{"arch": "unet", "model": "class-conditioned image diffusion model", "dataset": "crops of objects in photos (Visual Genome)", "train_examples": 61751, "image_size": 48, "horizontal_flip": true, "conditioning": "class", "objective": "edm", "cond_dim": 256, "targets": ["object"], "num_classes": 300, "cond_dropout": 0.1, "norm": "groupnorm", "hidden_act": "relu", "weight_standardization": true, "channel_attention": "eca", "pixel_unshuffle": 2, "widths": [96, 96, 192], "blocks_per_level": 2, "scale_shift_norm": true, "attention": true, "upsampling": "pixel_shuffle", "init": "lecun_normal", "residual_init": "none", "optimizer": "normuon", "muon_scale": "match_rms_adamw", "learning_rate": 0.0057, "momentum": 0.95, "nesterov": true, "orthogonalizer": "newton_schulz_5", "adamw_lr_other_params": 0.002, "max_steps": 7600, "batch_size": 256, "epochs": 31.5, "lr_schedule": "step", "warmup_steps": 380, "weight_decay": 0.0, "adamw_weight_decay_other_params": 0.05}
Rows from block 7 of a small class-conditioned image diffusion model, named by matrix and row number. Rows with one number belong to one channel. Each number is 128 + 32 x the weight over its row's rms, rounded and kept within 0 to 255. All counts start at 0. Numbers have three digits each.
After each channel's rows are labels from the 100 images, of 14848 (inputs lightly noised), where the channel reaches its highest value: "responds to" is what is common among them. Only what is clearly more common there than usual is listed. The data: crops of objects in photos (Visual Genome). In brackets: how many of the 100.
# convs0: first 3x3 conv (model.mid.2.convs.0.weight, 192x192x3x3, standardized in use, each kernel summed), inputs 0-95
# convs1: second 3x3 conv (model.mid.2.convs.1.weight, 192x192x3x3, standardized in use, transposed, each kernel summed), outputs 0-95

convs0.66:056112132114159097131151099165089156137110165127135088112073147130069188191092181140091100164174118090129150077062135110148118093128126128132106081094088117153190162179092091148133091119139098100027129182093133170094136116133147120083133088079088092150125129139111113121081121109140072166
convs1.66:116109115143098088108131145109127165140096090046076088215134175124140133091165129172160118102079123104063113113208073112156093122112127137125170149131099128089117123127100157119107150115140170100206089144132167156029119107142125080120140120131145122108103100131105127094115124122078126087
responds to: object: bed (26)

convs0.104:148094182140155146157129132129113174115138173156088161083070146157125079133093145108143141126108123136164111129129145147127148143146120136080125067147201132162123057103119161133139084146093064133183125133142067096147102168111156151094119116139144159144150103122103157138129095125118120153
convs1.104:137255079103153129102140101132125102145104148107184121193175148083129162141133174149172117165145111128105138123188103133217143111115164115156092121130134087120109114120125083084167153082150243096045136117138094140142130133145067106147126147126133132130151136102111030150122141137089100112
responds to: object: elephant (44)

convs0.116:116087136139147093076134202167127065076120100096126154157106104134115121134090103117148088032100148119132173148106108115132154121152171142177183096149156106093129162157169102138100201076097188125206163161118118107187155127130153149203161157100126079169158162144117126174143111114112179122
convs1.116:114064099135160108166129113142157151133126103064141125167137126129143145153140101139099113122094124162201156153158151132143086089130108167130137151073128104194119146176126099126105145140119103074034111104163140170059144221090121162133161155167171169129101097123164193143120147185129153149
responds to: object: window (26)

convs0.17:149093160104126145093122068133170148112142114113068146158109081139180076103106122097117112093127126132120162164126149080064104127122148104119104138123176128153114118093079079157165167103088198119159175116139086080111105050097104099117134141125145106157158178169139132183143111178124123178
convs1.17:130155089143083137173135143091139123114142132144126142018161157140118133210101151142134147138122125148066177088182093163108100122157084116146128133080129156133120153143097129139146151130091078113074098124108184102113091092111037117109156072107162158152095133139117050073123189182147147162
responds to: object: tile (54)

convs0.183:149137105101137144101128119145135164113086138169149028095080222089106172092087166124093117116113161182098164118133099118111167136091159152060178112154119130161185126099063158113103116117075117060100153124169141084098134135132170163143094102143139135151098095100113118135130202123107119117
convs1.183:133141127076138130166162144119111136130132120091118127128106088137144146089106144123126112112164115070134094131108078072208220095157160132141136114062145142107092131132122027103128094165122075143112106120114133127140092105092136144161159120050120111110134143133107158091136092063146080100
responds to: object: bus (31)

convs0.141:100116141124124165107122133144101165133153151148151147114080076111097171133111146123154133133173123135096117085140128121155136192137148101142160127181162167109097141153170164122172086148099138124180084088128129107124086118135157109131113134063141158127094133096159139096183108141118126154
convs1.141:115170133147128144136112189120132132090113079147112149135181082168131090146116180127210161145146138031149110112193152112134096133102108128070123131164103129145114130112102117137155167128162109140118156145155128099235123140127180118077131089110143170086162165104108106056112068131131121123
responds to: object: tree (25)

convs0.0:098151106101104101160132136133134076103145184117110065107097047162157160191150145106108157104177139127123122092179161169089117122157111133113107103079152088078186141178132101115095149070118109175095208185043177138095125107108137160061164121102129126101112100143124097152111094168135151163
convs1.0:136138157143125124161120135110160134144090202212127147070145141132117131160088146122101095118095149063067125149095157160123105144144092150065157171166091123128101094150136133134155101143091149146159096133151127189205109151085128099108170095150116110134130134136149129109133144153095094137
responds to: object: sign (51)

convs0.168:125144076106158109154186154183180176130154138148177141128124108154128087171177151176167127087180120103133105160115138150176104063151089151123113173160084093071147159187104144071075080115176171154115172114079100119135122179086140193112129109107140155160126080107185098086155100141162112095
convs1.168:158132095183127098114059112130064110139075109177058141214145118161115148145108105103135121076112169153150154154163131091101140140078100122060070130149089109148164129078111137073152081140149115091138092121167151118159124135152136136172134163160128109116128191109069173109132128106109111097
responds to: object: sign (38)

convs0.128:130087102134100140080081145137129153121123135113160110074122107126109166132107113102119132082150133090186158079103044155120124144148156114088119124143122140112096165149114124109142085153165150140142130095149075126095114176143051041178085146077116113126102105175118126083131118108134087163
convs1.128:132175151125104117161213066160145122138126086091207145126102153100139110097138126117102133162173129135157127094194163118101136094160152140209103114064191179076153172142117171154134180126106192168134154111096169089074088075119243146151090134174154151139165116139159095167155118111146176113
responds to: object: man (27)

convs0.108:063108164109141118126122104128107192129092168135155099148166112116104109172107169119132169134101139156090075146147156154143135179136108104106121142149114184109075063106143181178135133105077122084063129121124157089116136120138168171136114151134135113110070104179082162164075111120190184108
convs1.108:112130132117081122148109110154135124113135091122104148176042134114090168090150115161158133122105105106052106125102105092092178085139159131132127082121123112116134098165146084145085110177167121143188119129117125152114087172144104097120051166105112159096221130118146143108124028123132154146
responds to: object: tree (41)

convs0.109:121140118115133119150090121168078126090148137088150137127105160146092107116105140184176154169104140129067085168157204099102113173150214152098091148076105087147136136133141168077127177168132072086078160153106161171106096132118150232172116131114119118177146154090115130159086096102119120158
convs1.109:140111187186116175154109081126106113094105138131095125149049071165093143087094158119131098111167148143150164081111088110166148173054085090109074136191135152066120185104129106098110107177182149154163130125106077139194065122101098172090096145122108128081081131207086176118106140096148102133
responds to: object: line (28); object: tracks (26)

convs0.26:116071143144103117160141083082124105133103126085143201128152120114146076125133139123196185119169142131159096113092165106103096110156148131102150107134140143165181076125141130177106168121103168189147122090141137097092056156107091115113098099153167089142113114132071108203177139198147130120
convs1.26:166106114107152102124165113127056133113135120159137149055043155175143144152101089073169087162128114160200190108142160144166193134129098118105127094086134096116104160114102139103148147144116115119091073107137117119116101142122094091129115153153080112141179127111255166041150174158105099197
responds to: object: elephant (41)

convs0.147:095064141155119148185080187102140122096130140125074100098109133084086129113088088164091111096043146113058119128153124118166136249112056119115133145087196127183148100134181141187127105133138152130190158142103108089161198098080117075107080077119151126123144191129149135137113161151129147192
convs1.147:151077118185142103120128095110055071087156153055243120153127100132106080099112104133118140116124147127161141125106123125170114149124157068188124116112085126044150082115132204118103119114160159152122115126149109146162164088160168136064132112066070159134184125162139125116095085087150117123
responds to: object: horse (49)

convs0.130:131144129167134094192112127116107086183170079049155133088103144088086184160095107088195132177126166078216103110131147039110149094095104117165099084187137190100115146085200083156120109180108116149063140087156130180109083097114127148107133105114106078135104117081087146135168167074118144115
convs1.130:124075135100106092126139132121065199134116153124128083088135085190184136108146148110128160129128132156083098159172084106135100140126123106034129113087138108178140131124102151212195164065130109153167121091113137056132117086109120099104099180125107132063155115125154133118150093091091087117
responds to: object: clouds (48)

convs0.4:088156148108087102100161155094095164131120102104116156146092169080120132221159109167177094117149149108107118099096130129123128113165100122096146134118135132105118087086152143119168165152194113075108143128113195096139088120105147135121125118161090097098121218150130136085158109107186120192
convs1.4:096034131108156159134152117081106104151118093171189126173090094104177124059136118099084117108139127164110056129176120133153130138117127137117138119085171107150122149167122161179077120073134150142129139171092160136170143144134123120104119093117110120162173103140180139109124093076101111182
responds to: object: zebra (35)

convs0.14:153144138157140184064140118091135127149104128179123114155112156094100101179104128127092098087185122129137188084062127097192131085148142152105103221099102118122133126184167119129093112110141091079081097219081121136106083102127135129160107179120145159174163163139169164106184119129185082116
convs1.14:123075152134114096161136131164121118157148171182224190152154107143077123074161145124147093199149112119150169163119143149094143127118154142170158120089112112144144140144121150137181131070176141140187178153130184117144166122153127106121165077152077082091136097179164130140141136114112165184
responds to: object: shirt (35)

convs0.76:140119134169130131103119072116092134117134108098180158097117143169132129138172153130096133138067146159140197114114152150116115202142132155134120151137201100164120122182099088113188087119088158095106105144145056080178122113118156185175114169170141111151114156121110126124117133163165173160
convs1.76:114119174135146145165162191141145130090152160062133146114221105127183099212106085105197186176142171070182122122132124111150125158095105078147198142159122106162111137118132101125099135219113126117133125118071149110126138152143236163117123155134119150126139141111044132119136046101120171115
responds to: object: tree (26)

convs0.34:164147149124155123162094167108072170132091060041180119154148144099145125136137147206091114110067133123116100093133156099156087159157094148173110115096116111179091120090102150140120109051142170121187164119153064120130222121125116124164142117083187158153133087140138105147084113131132127169
convs1.34:103140138140139117123093116122107107087134164147171175118079136074097120082132116074126119140195144138124181131078169131058079107156164093140094133049147194107125122115147139069099166116106156167103116127180117093170114182151126105142140126170098108162189145143161135086130123085141084118
responds to: object: tree (27)

convs0.24:155079142180136117155139133101144149140164166176092091103121176102133129140113132090126099137170118073137106111097156122159207065182109096073102135106114101125179146138104170099140088180140108152081120119060151138103158132118129096091174170116107083135123134126062177102083121120109109116
convs1.24:093168134091135074126140106118128116131165077175177197199168091096112129101115172086161166135143137115162109150152135156129106128161128166164149092118129102080176161132102123181151072110140173154138145179201110102181103109149141121191098097104096211124117102094149108166174130118185105105
responds to: object: head (42)

convs0.133:124116106085166108145098117121155137091111093143131157143088085037134145124104110082172135159185190112128108145129097074109133173143123113118134158130065146079145073128135089104179121150154075157124106115123070164110173118105118163145146116125147175087162133158120103118216121086157121127
convs1.133:128168097120038108116128173162217156135138140134136101064139096161176110156168123149091087134098123151149112121123117096119118126172101164122158142127133114081131158132108137200140143051085162140139112115100164068104156111123083109121122112122136105121096125128152139131107158155114185164
responds to: object: sign (41)

convs0.136:126135130130105171134152121153129132120147180167192063162127118136164125190153134081177092112143124132100135146104151143116160096137174128140172140043126076143117114065096104073151115125123118150124127197162144133097088160134149101130167160088128192158145103127143123106109117147078124154
convs1.136:115162160151169124129096090154102165132126144115086136104181164172057206110153101112148125095103145148125129107132122156148102152074092133062062134118162158128106170175109140129113166123072109107124131113109045074080136065110106120156143097120134155130074128183109166143120190148134157159
responds to: object: tire (38)

convs0.95:135090129132138170136161070094132087143118155088103105212123127155138144137109150071159128146138150111108124132120109139081111066126164150074099148126131098150120120106156126137173094130122044118135164178167185103090089149123143148120143124129139048064105072137145090139196119092078092122
convs1.95:118129138109186149100088173151117170111127164160169147023100139144112155099084160094147162139119122146149169118156121130150193088133115104153198075089141147175116112148141086119162155141066098118110122131130066141090112107178111133123137110080130154150123130107136119175090144156163148135
responds to: object: bus (33)

convs0.59:131083125128124076148129104135168098198124123186083191144175130124084137084174127092129180051166124126059147129116127149110166121095100137096125155161132124150119109077069147159112114113146069065106152154147176192106063150160111154188128116190140074102088137125150144127157154118107135107
convs1.59:171070186209119149128131085086146147118157156136149149155138141138114104124148118170117150089140169114103144137110123136091118186122157128138058103123121138130158130144157140129125135143164130163094133108144133114157115126184101093144140129109059097102170160157048174122092119116118212164
responds to: object: zebra (32)

convs0.154:146123155116138128107139091101157132048118153126159070067157078118105120132149156087088167051157138155165131132117086148113136160109140094166086110127145152121125083134140115101129157167121175130134107131136220136092102116119094109127095095168145049089152165116106148081165085194115155124
convs1.154:108086130108143159129115146139120120131090122144128099136064133066121074110090141146168081123091116153130084100081081107183169102055131087046152103178146127142176110159132202106120098183088057164083143150146090146176154166115094100133075076072130125128163151181104084124081126139122083125
responds to: object: horse (31)

convs0.146:113155147137147102172098130135155151100106072105192065153092153144147130131126143159089120119098136136118129095127114147164142154124167063115135131099152189114144063127110159117123110138142117159120151116111170142105141104129122151037069136129158115154115136179155119103116197051149145080
convs1.146:131099077078127153088122121127054136111181135138059114150050140084098129148149150135125172176121122110132086116093086120152143109067146172139131154099123100157095145157112084086061122182105138094172128131096106150106232212127093125128107171077109150112123129094101085100195079160169132097
responds to: object: bus (40)