Weights of a small class-conditioned image diffusion model.
Model: 5.12M parameters, 48-pixel images, arch unet, widths [96, 96, 192].
Training: normuon at rate 0.0057, batches of 256.
Data: trained on crops of objects in photos (Visual Genome), 31.5 epochs.
Rows from block 8 of a small class-conditioned image diffusion model, named by matrix and row number. Each number is 128 + 32 x the weight over its row's rms, rounded and kept within 0 to 255. All counts start at 0. Numbers have three digits each.
After each channel's rows are labels from the 100 images, of 14848 (inputs lightly noised), where the channel reaches its highest value: "patch colour" is the nearest of a few named colours to the mean colour under the peak. Only what is clearly more common there than usual is listed. The data: crops of objects in photos (Visual Genome). In brackets: how many of the 100, against the usual share in percent.
# convs0: first 3x3 conv (model.decb.0.0.convs.0.weight, 96x192x3x3, standardized in use, each kernel summed), inputs 128-191

convs0.85:096143002154106134096150110102038128163153051154212097122128108073100092147185141055128151164032150127081141141095116123130176092118144146135119155231171115107049184071169107177053140125166102
patch colour: black (99 vs 15.2)

convs0.15:139135080138100107079114144090096062116105190084128140131104125135124147107155127105164060123159139058085151199183142153142131126104126126087167116156150096154145114149131123125119111102127106
patch colour: black (41 vs 15.2)

convs0.18:155172090150109160147174103138112151137173099120089159090161105135128094156152133086133094072072124082122040112089116078130074122084135163107093139112117176140114119090100125160109107139096176
patch colour: black (49 vs 15.2)

convs0.9:107135081146181103137139040128178067153080143111047175173158185098141095142155143191148089061049198016115183077212119118211096126135161165099148098108119118122181126101124184170117131082119088
patch colour: cyan (29 vs 0.9)

convs0.52:145165120107065125081146127115139122114092090215164103136126107136173155134071182119142145123145047066159090132088129153127154099108123163104096160122167140094217145121094060133181142184125151
patch colour: white (56 vs 6.1); pink (29 vs 9.7)

convs0.19:161191122150107097087110120072184131146087155121150167090169144110122107098201107121126046028123127138176131097140125099138129143065165096139088114185094123125105135097089110135110003092080129
patch colour: black (96 vs 15.2)

convs0.21:181155099064146097111085209184100151170168115113117140117109176105075085161127164109138096104074121177078125161152088179131114138168115097109164186097115118112108135152161209113127134066119162
patch colour: white (66 vs 6.1)

convs0.78:139156087126140143144149090150121074200115116149179139111115068135135096075133191106119130172145106124103139182137218088153162128163141119086127129175171168066121094204145092142094123131119078
patch colour: black (45 vs 15.2)

convs0.13:134115120096076055176142045125133158115131116178125142165112096177138081129122223128176092140114102171065107169087235174100123100157134116056100139147088170062124163145117100102109049110174083
patch colour: black (59 vs 15.2)

convs0.72:123136125096221186134118062183116070119152154134207118158141166113131131144095167107109138107134144138107109042173155080128105146136117116109130099075107111125167125134136146134129046157115143
patch colour: white (89 vs 6.1)

convs0.93:112123161074145161213147056095132073114130126126126150143073102126149142132127150123156067156121132149132106108101196098133137075146155158070144127156093149135102148134168123128159109137099144
patch colour: black (49 vs 15.2)

convs0.48:190169074073068143126157105158132191135114123104161160082097122057125105147122130142154193164206142113166102115158122116139206130121094138133124145138161110103110185091121135066169134154161161
patch colour: white (67 vs 6.1)

convs0.32:097163113159059102100146094172097134138163183115136154113089116000123158140134092135162068170062153166092140138139146085140130096105178073094149173133145165192174096139125140119143152091114106
patch colour: grey (66 vs 31.9)

convs0.35:165096139158093127112138175104129105173059229155109115136119147138106120078182090154083102148180112175117174126134093156102128127099141162123108133127147104150069100099147238194109186045067136
patch colour: white (75 vs 6.1)

convs0.1:144161119091115204077167132099107155077106098098122109188144127192099124143136149126173138149122131158145156072129082154126107128159187068166146082165138076101156210108109146167160058111154146
patch colour: black (91 vs 15.2)

convs0.74:152074191121079063082019070152073118106175219131125122129082141095113004091093175103141124120135084174116175082093113146157094202132161128126109230129164118155186128079157131168116197159107202
patch colour: cyan (57 vs 0.9); green (32 vs 0.8)

convs0.16:188092123131152093141104150121163133163075161128108130094110132153092150104149104110082149130179130169087168154095050188095123144071117136108083137079142119157098108154117210171184209070142129
patch colour: white (54 vs 6.1)

convs0.80:109153010150162116123091089115130070221104110116148126081072071142124079140098133036114098072046128134131094148116115142143109157130121161152092153096172151214119105150177108101142149114126107
patch colour: brown (62 vs 32.2)

convs0.26:117098118136205032060185136175058106127115145125166115113157138101142161144101099058113160125088162100136131112166129127131110099192144125150086149129133137103043138170075108119104083214146134
patch colour: white (63 vs 6.1); cyan (36 vs 0.9)

convs0.62:143096183139083146153121165163180139098058153103045169149138144089131100130099149136116122094102156094027164166111141125176072135178124114080150114140137097187094102124118079106207131123139191
patch colour: black (89 vs 15.2)

convs0.45:072095180146113182132159135063084115088105069169172223149176102100146183167126112126126174124105106099121134113116154090085166211072045154247197086204137093131139195122163096092185144163195136
patch colour: red (34 vs 0.7); pink (27 vs 9.7)

convs0.5:214109019124001160144127101154171135093147172114145154131158140156119142148104091125150161173148118090162146081240130096123144103117174197071115124142118115156113087114088173115167154134127142
patch colour: black (46 vs 15.2)

convs0.31:162196135118144073181178126132149143222129123116130157099119134073111103119109138115136083078034131027107086128179089164186180093088140139119109156110122158126111124101127132121080169116101142
patch colour: black (66 vs 15.2)