Rows from block 8 of a small class-conditioned image diffusion model, named by matrix and row number. Rows with one number belong to one channel. Each number is 200 + 20 x the weight over its row's rms, rounded and kept within 0 to 999. All counts start at 0. After the name is the row's rms in percent of the matrix's.
After each channel's rows are labels from the 100 images, of 14848 (inputs lightly noised), where the channel reaches its highest value: "strongest on" is what is common among them; "patch colour" is the nearest of a few named colours to the mean colour under the peak. Only what is clearly more common there than usual is listed. The data: crops of objects in photos (Visual Genome).
# convs0: first 3x3 conv (model.decb.0.0.convs.0.weight, 96x192x3x3, standardized in use, each kernel summed), inputs 0-63
# convs1: second 3x3 conv (model.decb.0.0.convs.1.weight, 96x96x3x3, standardized in use, transposed, each kernel summed), outputs 0-47

convs0.5,108,192,188,193,195,196,192,209,192,203,205,201,189,192,186,171,190,212,188,208,166,165,212,186,152,209,203,194,181,181,212,191,194,215,173,199,220,203,182,233,180,174,228,191,200,184,184,201,217,219,181,198,183,262,208,197,210,202,187,216,164,225,179,189,192
convs1.5,105,198,213,207,213,187,167,176,201,216,195,182,234,186,205,200,174,208,208,211,187,184,198,192,182,190,198,223,218,215,226,197,160,211,228,191,193,204,225,190,212,195,223,220,220,199,203,243,181
strongest on: object: car
patch colour: black

convs0.15,093,207,206,202,214,188,204,212,213,209,178,188,181,207,154,209,209,191,186,165,202,203,195,185,210,167,185,206,212,220,219,188,193,221,196,202,238,220,215,205,173,175,203,230,185,178,197,184,186,210,171,174,150,210,202,216,190,227,193,198,186,247,254,194,186
convs1.15,099,170,195,224,212,224,179,176,216,214,185,200,250,216,198,182,201,209,228,192,174,229,221,228,185,181,197,227,194,201,197,149,223,198,206,214,170,210,191,204,192,248,175,202,237,243,185,212,200
strongest on: object: window
patch colour: black

convs0.80,108,207,205,189,216,216,259,231,197,187,195,208,203,194,172,236,187,203,203,178,186,204,193,189,205,214,231,248,198,182,174,186,202,199,195,233,214,206,196,204,213,195,206,177,222,192,207,198,181,201,204,187,195,213,201,215,236,177,194,218,221,205,218,232,199
convs1.80,102,211,218,197,177,216,192,210,213,157,174,184,180,194,221,175,206,186,219,244,208,232,168,203,197,187,217,198,199,196,209,204,175,210,146,178,191,209,185,194,212,165,227,242,173,194,201,169,241
strongest on: object: tree; object: trees
patch colour: brown

convs0.31,093,218,205,232,199,201,170,242,204,219,225,207,189,218,236,230,198,236,200,226,208,216,179,205,185,189,179,192,241,218,206,199,196,198,219,204,188,198,171,189,182,182,192,197,189,219,211,188,203,182,214,208,158,204,181,219,189,216,191,206,210,198,212,202,198
convs1.31,083,200,210,191,192,248,208,196,207,205,205,217,197,189,216,211,186,228,158,178,197,179,256,200,169,203,185,223,209,211,195,170,214,216,181,205,205,193,186,200,167,231,168,238,200,187,167,184,196
strongest on: object: tree
patch colour: black

convs0.21,094,217,202,207,197,177,176,217,205,185,201,202,202,195,177,196,207,152,203,230,217,226,190,172,167,186,216,213,197,195,202,195,178,194,192,177,177,197,186,205,223,180,199,184,215,230,205,190,196,200,188,146,189,212,219,189,213,208,204,210,217,202,178,235,199
convs1.21,084,174,197,275,217,209,193,201,213,238,211,199,201,203,204,206,230,191,205,197,201,179,226,205,157,169,187,205,194,219,219,209,194,222,237,212,227,192,185,193,192,202,220,188,210,203,208,214,185
strongest on: object: clouds; object: tree; object: cloud
patch colour: white

convs0.19,084,198,206,215,223,174,215,219,195,205,206,166,222,191,198,202,223,180,202,220,186,188,203,175,214,229,224,209,211,226,222,197,226,192,207,218,194,200,216,191,201,171,199,209,222,213,172,203,189,198,209,204,199,203,186,187,198,202,176,216,203,183,191,232,206
convs1.19,093,206,196,187,178,176,227,206,180,216,193,207,206,200,236,189,200,171,180,210,196,217,186,169,215,215,174,211,176,201,244,204,207,197,173,204,174,190,208,206,193,189,195,168,175,228,190,202,208
strongest on: object: tree; object: trees
patch colour: black

convs0.9,126,181,206,193,211,205,218,226,206,188,207,203,206,199,194,200,210,207,187,214,202,202,206,204,199,203,204,203,191,197,213,196,178,212,181,204,217,212,198,199,189,179,198,192,225,226,222,202,197,194,201,185,188,237,203,188,205,208,195,198,191,207,191,208,191
convs1.9,126,215,207,184,190,207,217,192,199,194,224,207,199,193,160,169,204,222,200,204,217,208,179,218,214,168,193,177,191,169,167,169,188,221,216,178,184,209,203,198,243,215,186,224,210,188,197,204,161
strongest on: object: sky
patch colour: cyan