{"arch": "unet", "model": "class-conditioned image diffusion model", "dataset": "crops of objects in photos (Visual Genome)", "train_examples": 61751, "image_size": 48, "horizontal_flip": true, "conditioning": "class", "objective": "edm", "cond_dim": 256, "targets": ["object"], "num_classes": 300, "cond_dropout": 0.1, "norm": "groupnorm", "activation": "relu", "weight_standardization": true, "channel_attention": "eca", "pixel_unshuffle": 2, "widths": [96, 96, 192], "blocks_per_level": 2, "scale_shift_norm": true, "attention": true, "upsampling": "pixel_shuffle", "init": "lecun_normal", "residual_init": "none", "optimizer": "normuon", "muon_scale": "match_rms_adamw", "lr": 0.0057, "momentum": 0.95, "nesterov": true, "orthogonalizer": "newton_schulz_5", "adamw_lr_other_params": 0.002, "steps": 7600, "batch_size": 256, "epochs": 31.5, "lr_schedule": "step", "warmup_steps": 380, "weight_decay": 0.0, "adamw_weight_decay_other_params": 0.05}
Rows from block 5 of a small class-conditioned image diffusion model, named by matrix and row number. Rows with one number belong to one channel. Each number is 500 + 50 x the weight over its row's rms, rounded and kept within 0 to 999. All counts start at 0. Numbers have three digits each.
After each channel's rows are labels from the 100 images, of 14848 (inputs lightly noised), where the channel reaches its highest value: "strongest on" is what is common among them. Only what is clearly more common there than usual is listed. The data: crops of objects in photos (Visual Genome).
# convs0: first 3x3 conv (model.mid.0.convs.0.weight, 192x192x3x3, standardized in use, each kernel summed), inputs 96-143
# convs1: second 3x3 conv (model.mid.0.convs.1.weight, 192x192x3x3, standardized in use, transposed, each kernel summed), outputs 96-143

convs0.153:530515529476505540512535523546614416453494527496531514523530474477528464565450519536556508447482558526515492440537515543524514543506434406528366
convs1.153:470480515572475436579517571460479416556485483511464555471476463482505564569529500518517529480499528515447526475479563492579477527437459515554510
strongest on: object: sign; object: clock

convs0.165:537500548496519480450469495539536511484475406448510516597517510529484515554385454475477531389529551527556522437450532434582510495579462394526416
convs1.165:399531456513478615575489517519450460512447509550485508480515492560525511550544527619572527514510481579464590632491461554514484489450544534527554
strongest on: object: tire

convs0.166:596523515527488434505472484512518460485507602552527519492351495453522528522460524392503446462495501531536490538467452527490572499443435432581407
convs1.166:487460592441627498444494491501477455490471508425413404539570475505532519478507475583536482435587491477490555547415431400559486419605375403536540
strongest on: object: shirt

convs0.45:461585496516602469483425600590487379501521425519503463490406458535567563473571524502524585498542363520485513413526449561391477544415517513550409
convs1.45:454483525517359620507510379429478444474560543471506527482510582421462440483418435380373485491418523498526613479516489398477554570440523501468497
strongest on: object: snow

convs0.190:537530484510504484500518595518535474572495532425507576476438491599463419453413473471496666490471435497526500394487455626505471501542432564590432
convs1.190:328561500521490479532532526402475469415488562541507458448555517421523532410523412524435600350568484566529489471469560599443509429506450483469564
strongest on: object: clock

convs0.143:478517499573542532502538452492498533473590614524559420510509615399570554538459608540512442561468550497467536443501493507455436493463498423422483
convs1.143:362442497521494428547487513441575477531430453574521467525523429575509517429575435567512506457468525534492531485473536447536517510445498527477510
strongest on: object: sign

convs0.89:457516509524547537515520477519473513451496478538539594467492500518621585531492557466577480544492407518539534480571517534486530542477423513487519
convs1.89:454511482540537569525517471489507508531433496565520405505478521586484570486419469448445497518472474503507504529463413568444506476555516497495416
strongest on: object: boat

convs0.88:504518411497511500505465520465467439514560482502535534498475531535568529536483536559448638460518446552536418482543482464564486525477517640457503
convs1.88:480571521488381435523530406452475572504402484582505569534470532548462523485528423446439553501573427433516592546516490540512538490475459539366443
strongest on: object: horse

convs0.6:457466437598447562474493487513519437569476518470439475416422528537494446519574483505487482403455495510467427492601447441548429544478482531573501
convs1.6:593431489519535447492496444435516475633443542537485516508510524498477468500535491480434481530558479481429516525501471449471498410574537426510483
strongest on: object: zebra; object: horse

convs0.54:482534468576448534580572423590543492495523385556460516462535472516475513443502501591479523449522492446532474486475522479502546503476580484396479
convs1.54:481476539551593445466498510533515573607565506513451501548485509542484485581453443525486547485479480506516501578583413436472482566474457567539455
strongest on: object: wall

convs0.86:539525532547511560492518462510553473557558516456479512467455429452427530449540484462469544440482401484529554510487481600483478532519418505560465
convs1.86:479450460469664400583488516449497522463536459532518480499574408508567593536503554522424412538587518566499461511539503401491467546557562383512452
strongest on: object: clock

convs0.130:607504531503493458509523573421514515500442544523533507440498488458549501493433507471521427503508465497465483507516536497498397449519540469558527
convs1.130:554519473499472515532550520474413466487534454386470438477578471467545501468498467477533499471440491537488455453459499558508514515494441451482492
strongest on: object: window

convs0.51:470536516434469474539459414506549529549520511444559530411543469458479514474512522429463503350488501552465573523394519461537582427557532550454465
convs1.51:504546480526650502495497567480570454473486545468513478514512428579491514536509495580558459522495453501463547494412441438462508537488459590518525
strongest on: object: bus

convs0.163:523457538490520451517436474522395466437504599515452584459491514438537547505520516427527419498495439529476514501514536394407511453465581426521603
convs1.163:445435469461573517582536521519495557529478454482516542464510514506491469551449465502480514527490493498469479517565424474602494508565526485451474
strongest on: object: tree

convs0.10:540527558452518489478466493410502584621517499509486446465523539501522439463502455452513695601516461594527520519499526522504421522551481560528422
convs1.10:519553481565468494415441409549527470505527507508552474491545467500505530497623507526569467520533457566510599481517540434460508520450552470527532
strongest on: object: train

convs0.74:384442601524526503441404527558502450499546575594476541434405526557500485552423559474495404448489544617498495607434653570493456455568518583529399
convs1.74:575523455474623513619555437454547491492497477525435546500494519515480510476458448540562542563448460401454482524499371462484512501507418492410448
strongest on: object: tree

convs0.47:423586476560519476543489467476517540475482429455567489572494519542415405623367496570487521492481493487478523585440435505430556487468580551479433
convs1.47:448539432494535512538502490470516470549512489480510483463494412461461525468519568467503480465478485579484430494496496393530519493474531442444498
strongest on: object: tree; object: trees

convs0.79:513496504403461532446434504476464519464499404502518516628528480508445445574470468498499531506546545475510515488606511600490465618489446534544412
convs1.79:435493446515537567478435476500581495562459518507425516544444556487568378515471484462526500486528545545502489552461488505549492430506463442521485
strongest on: object: tree; object: trees

convs0.73:482494487627463529430494472526557488534549477539595508466436522496547449484535500572525441518480522529509514486478459533456512458570474484510538
convs1.73:479526566505415544548458465557541527557417545445401474571461597455467499553486500515390559511438529461484554532518485516524528618427458507466443
strongest on: object: tree

convs0.22:446515469407511503440510565584515557413555500394489478501426462521559563500489521429532445602566458548522476483530466480481449520508550488508480
convs1.22:441532471569504510510498541453515492495520515617506628499547496477476528401547475496590625473587511525475634495472527450480543478518561498530517
strongest on: object: zebra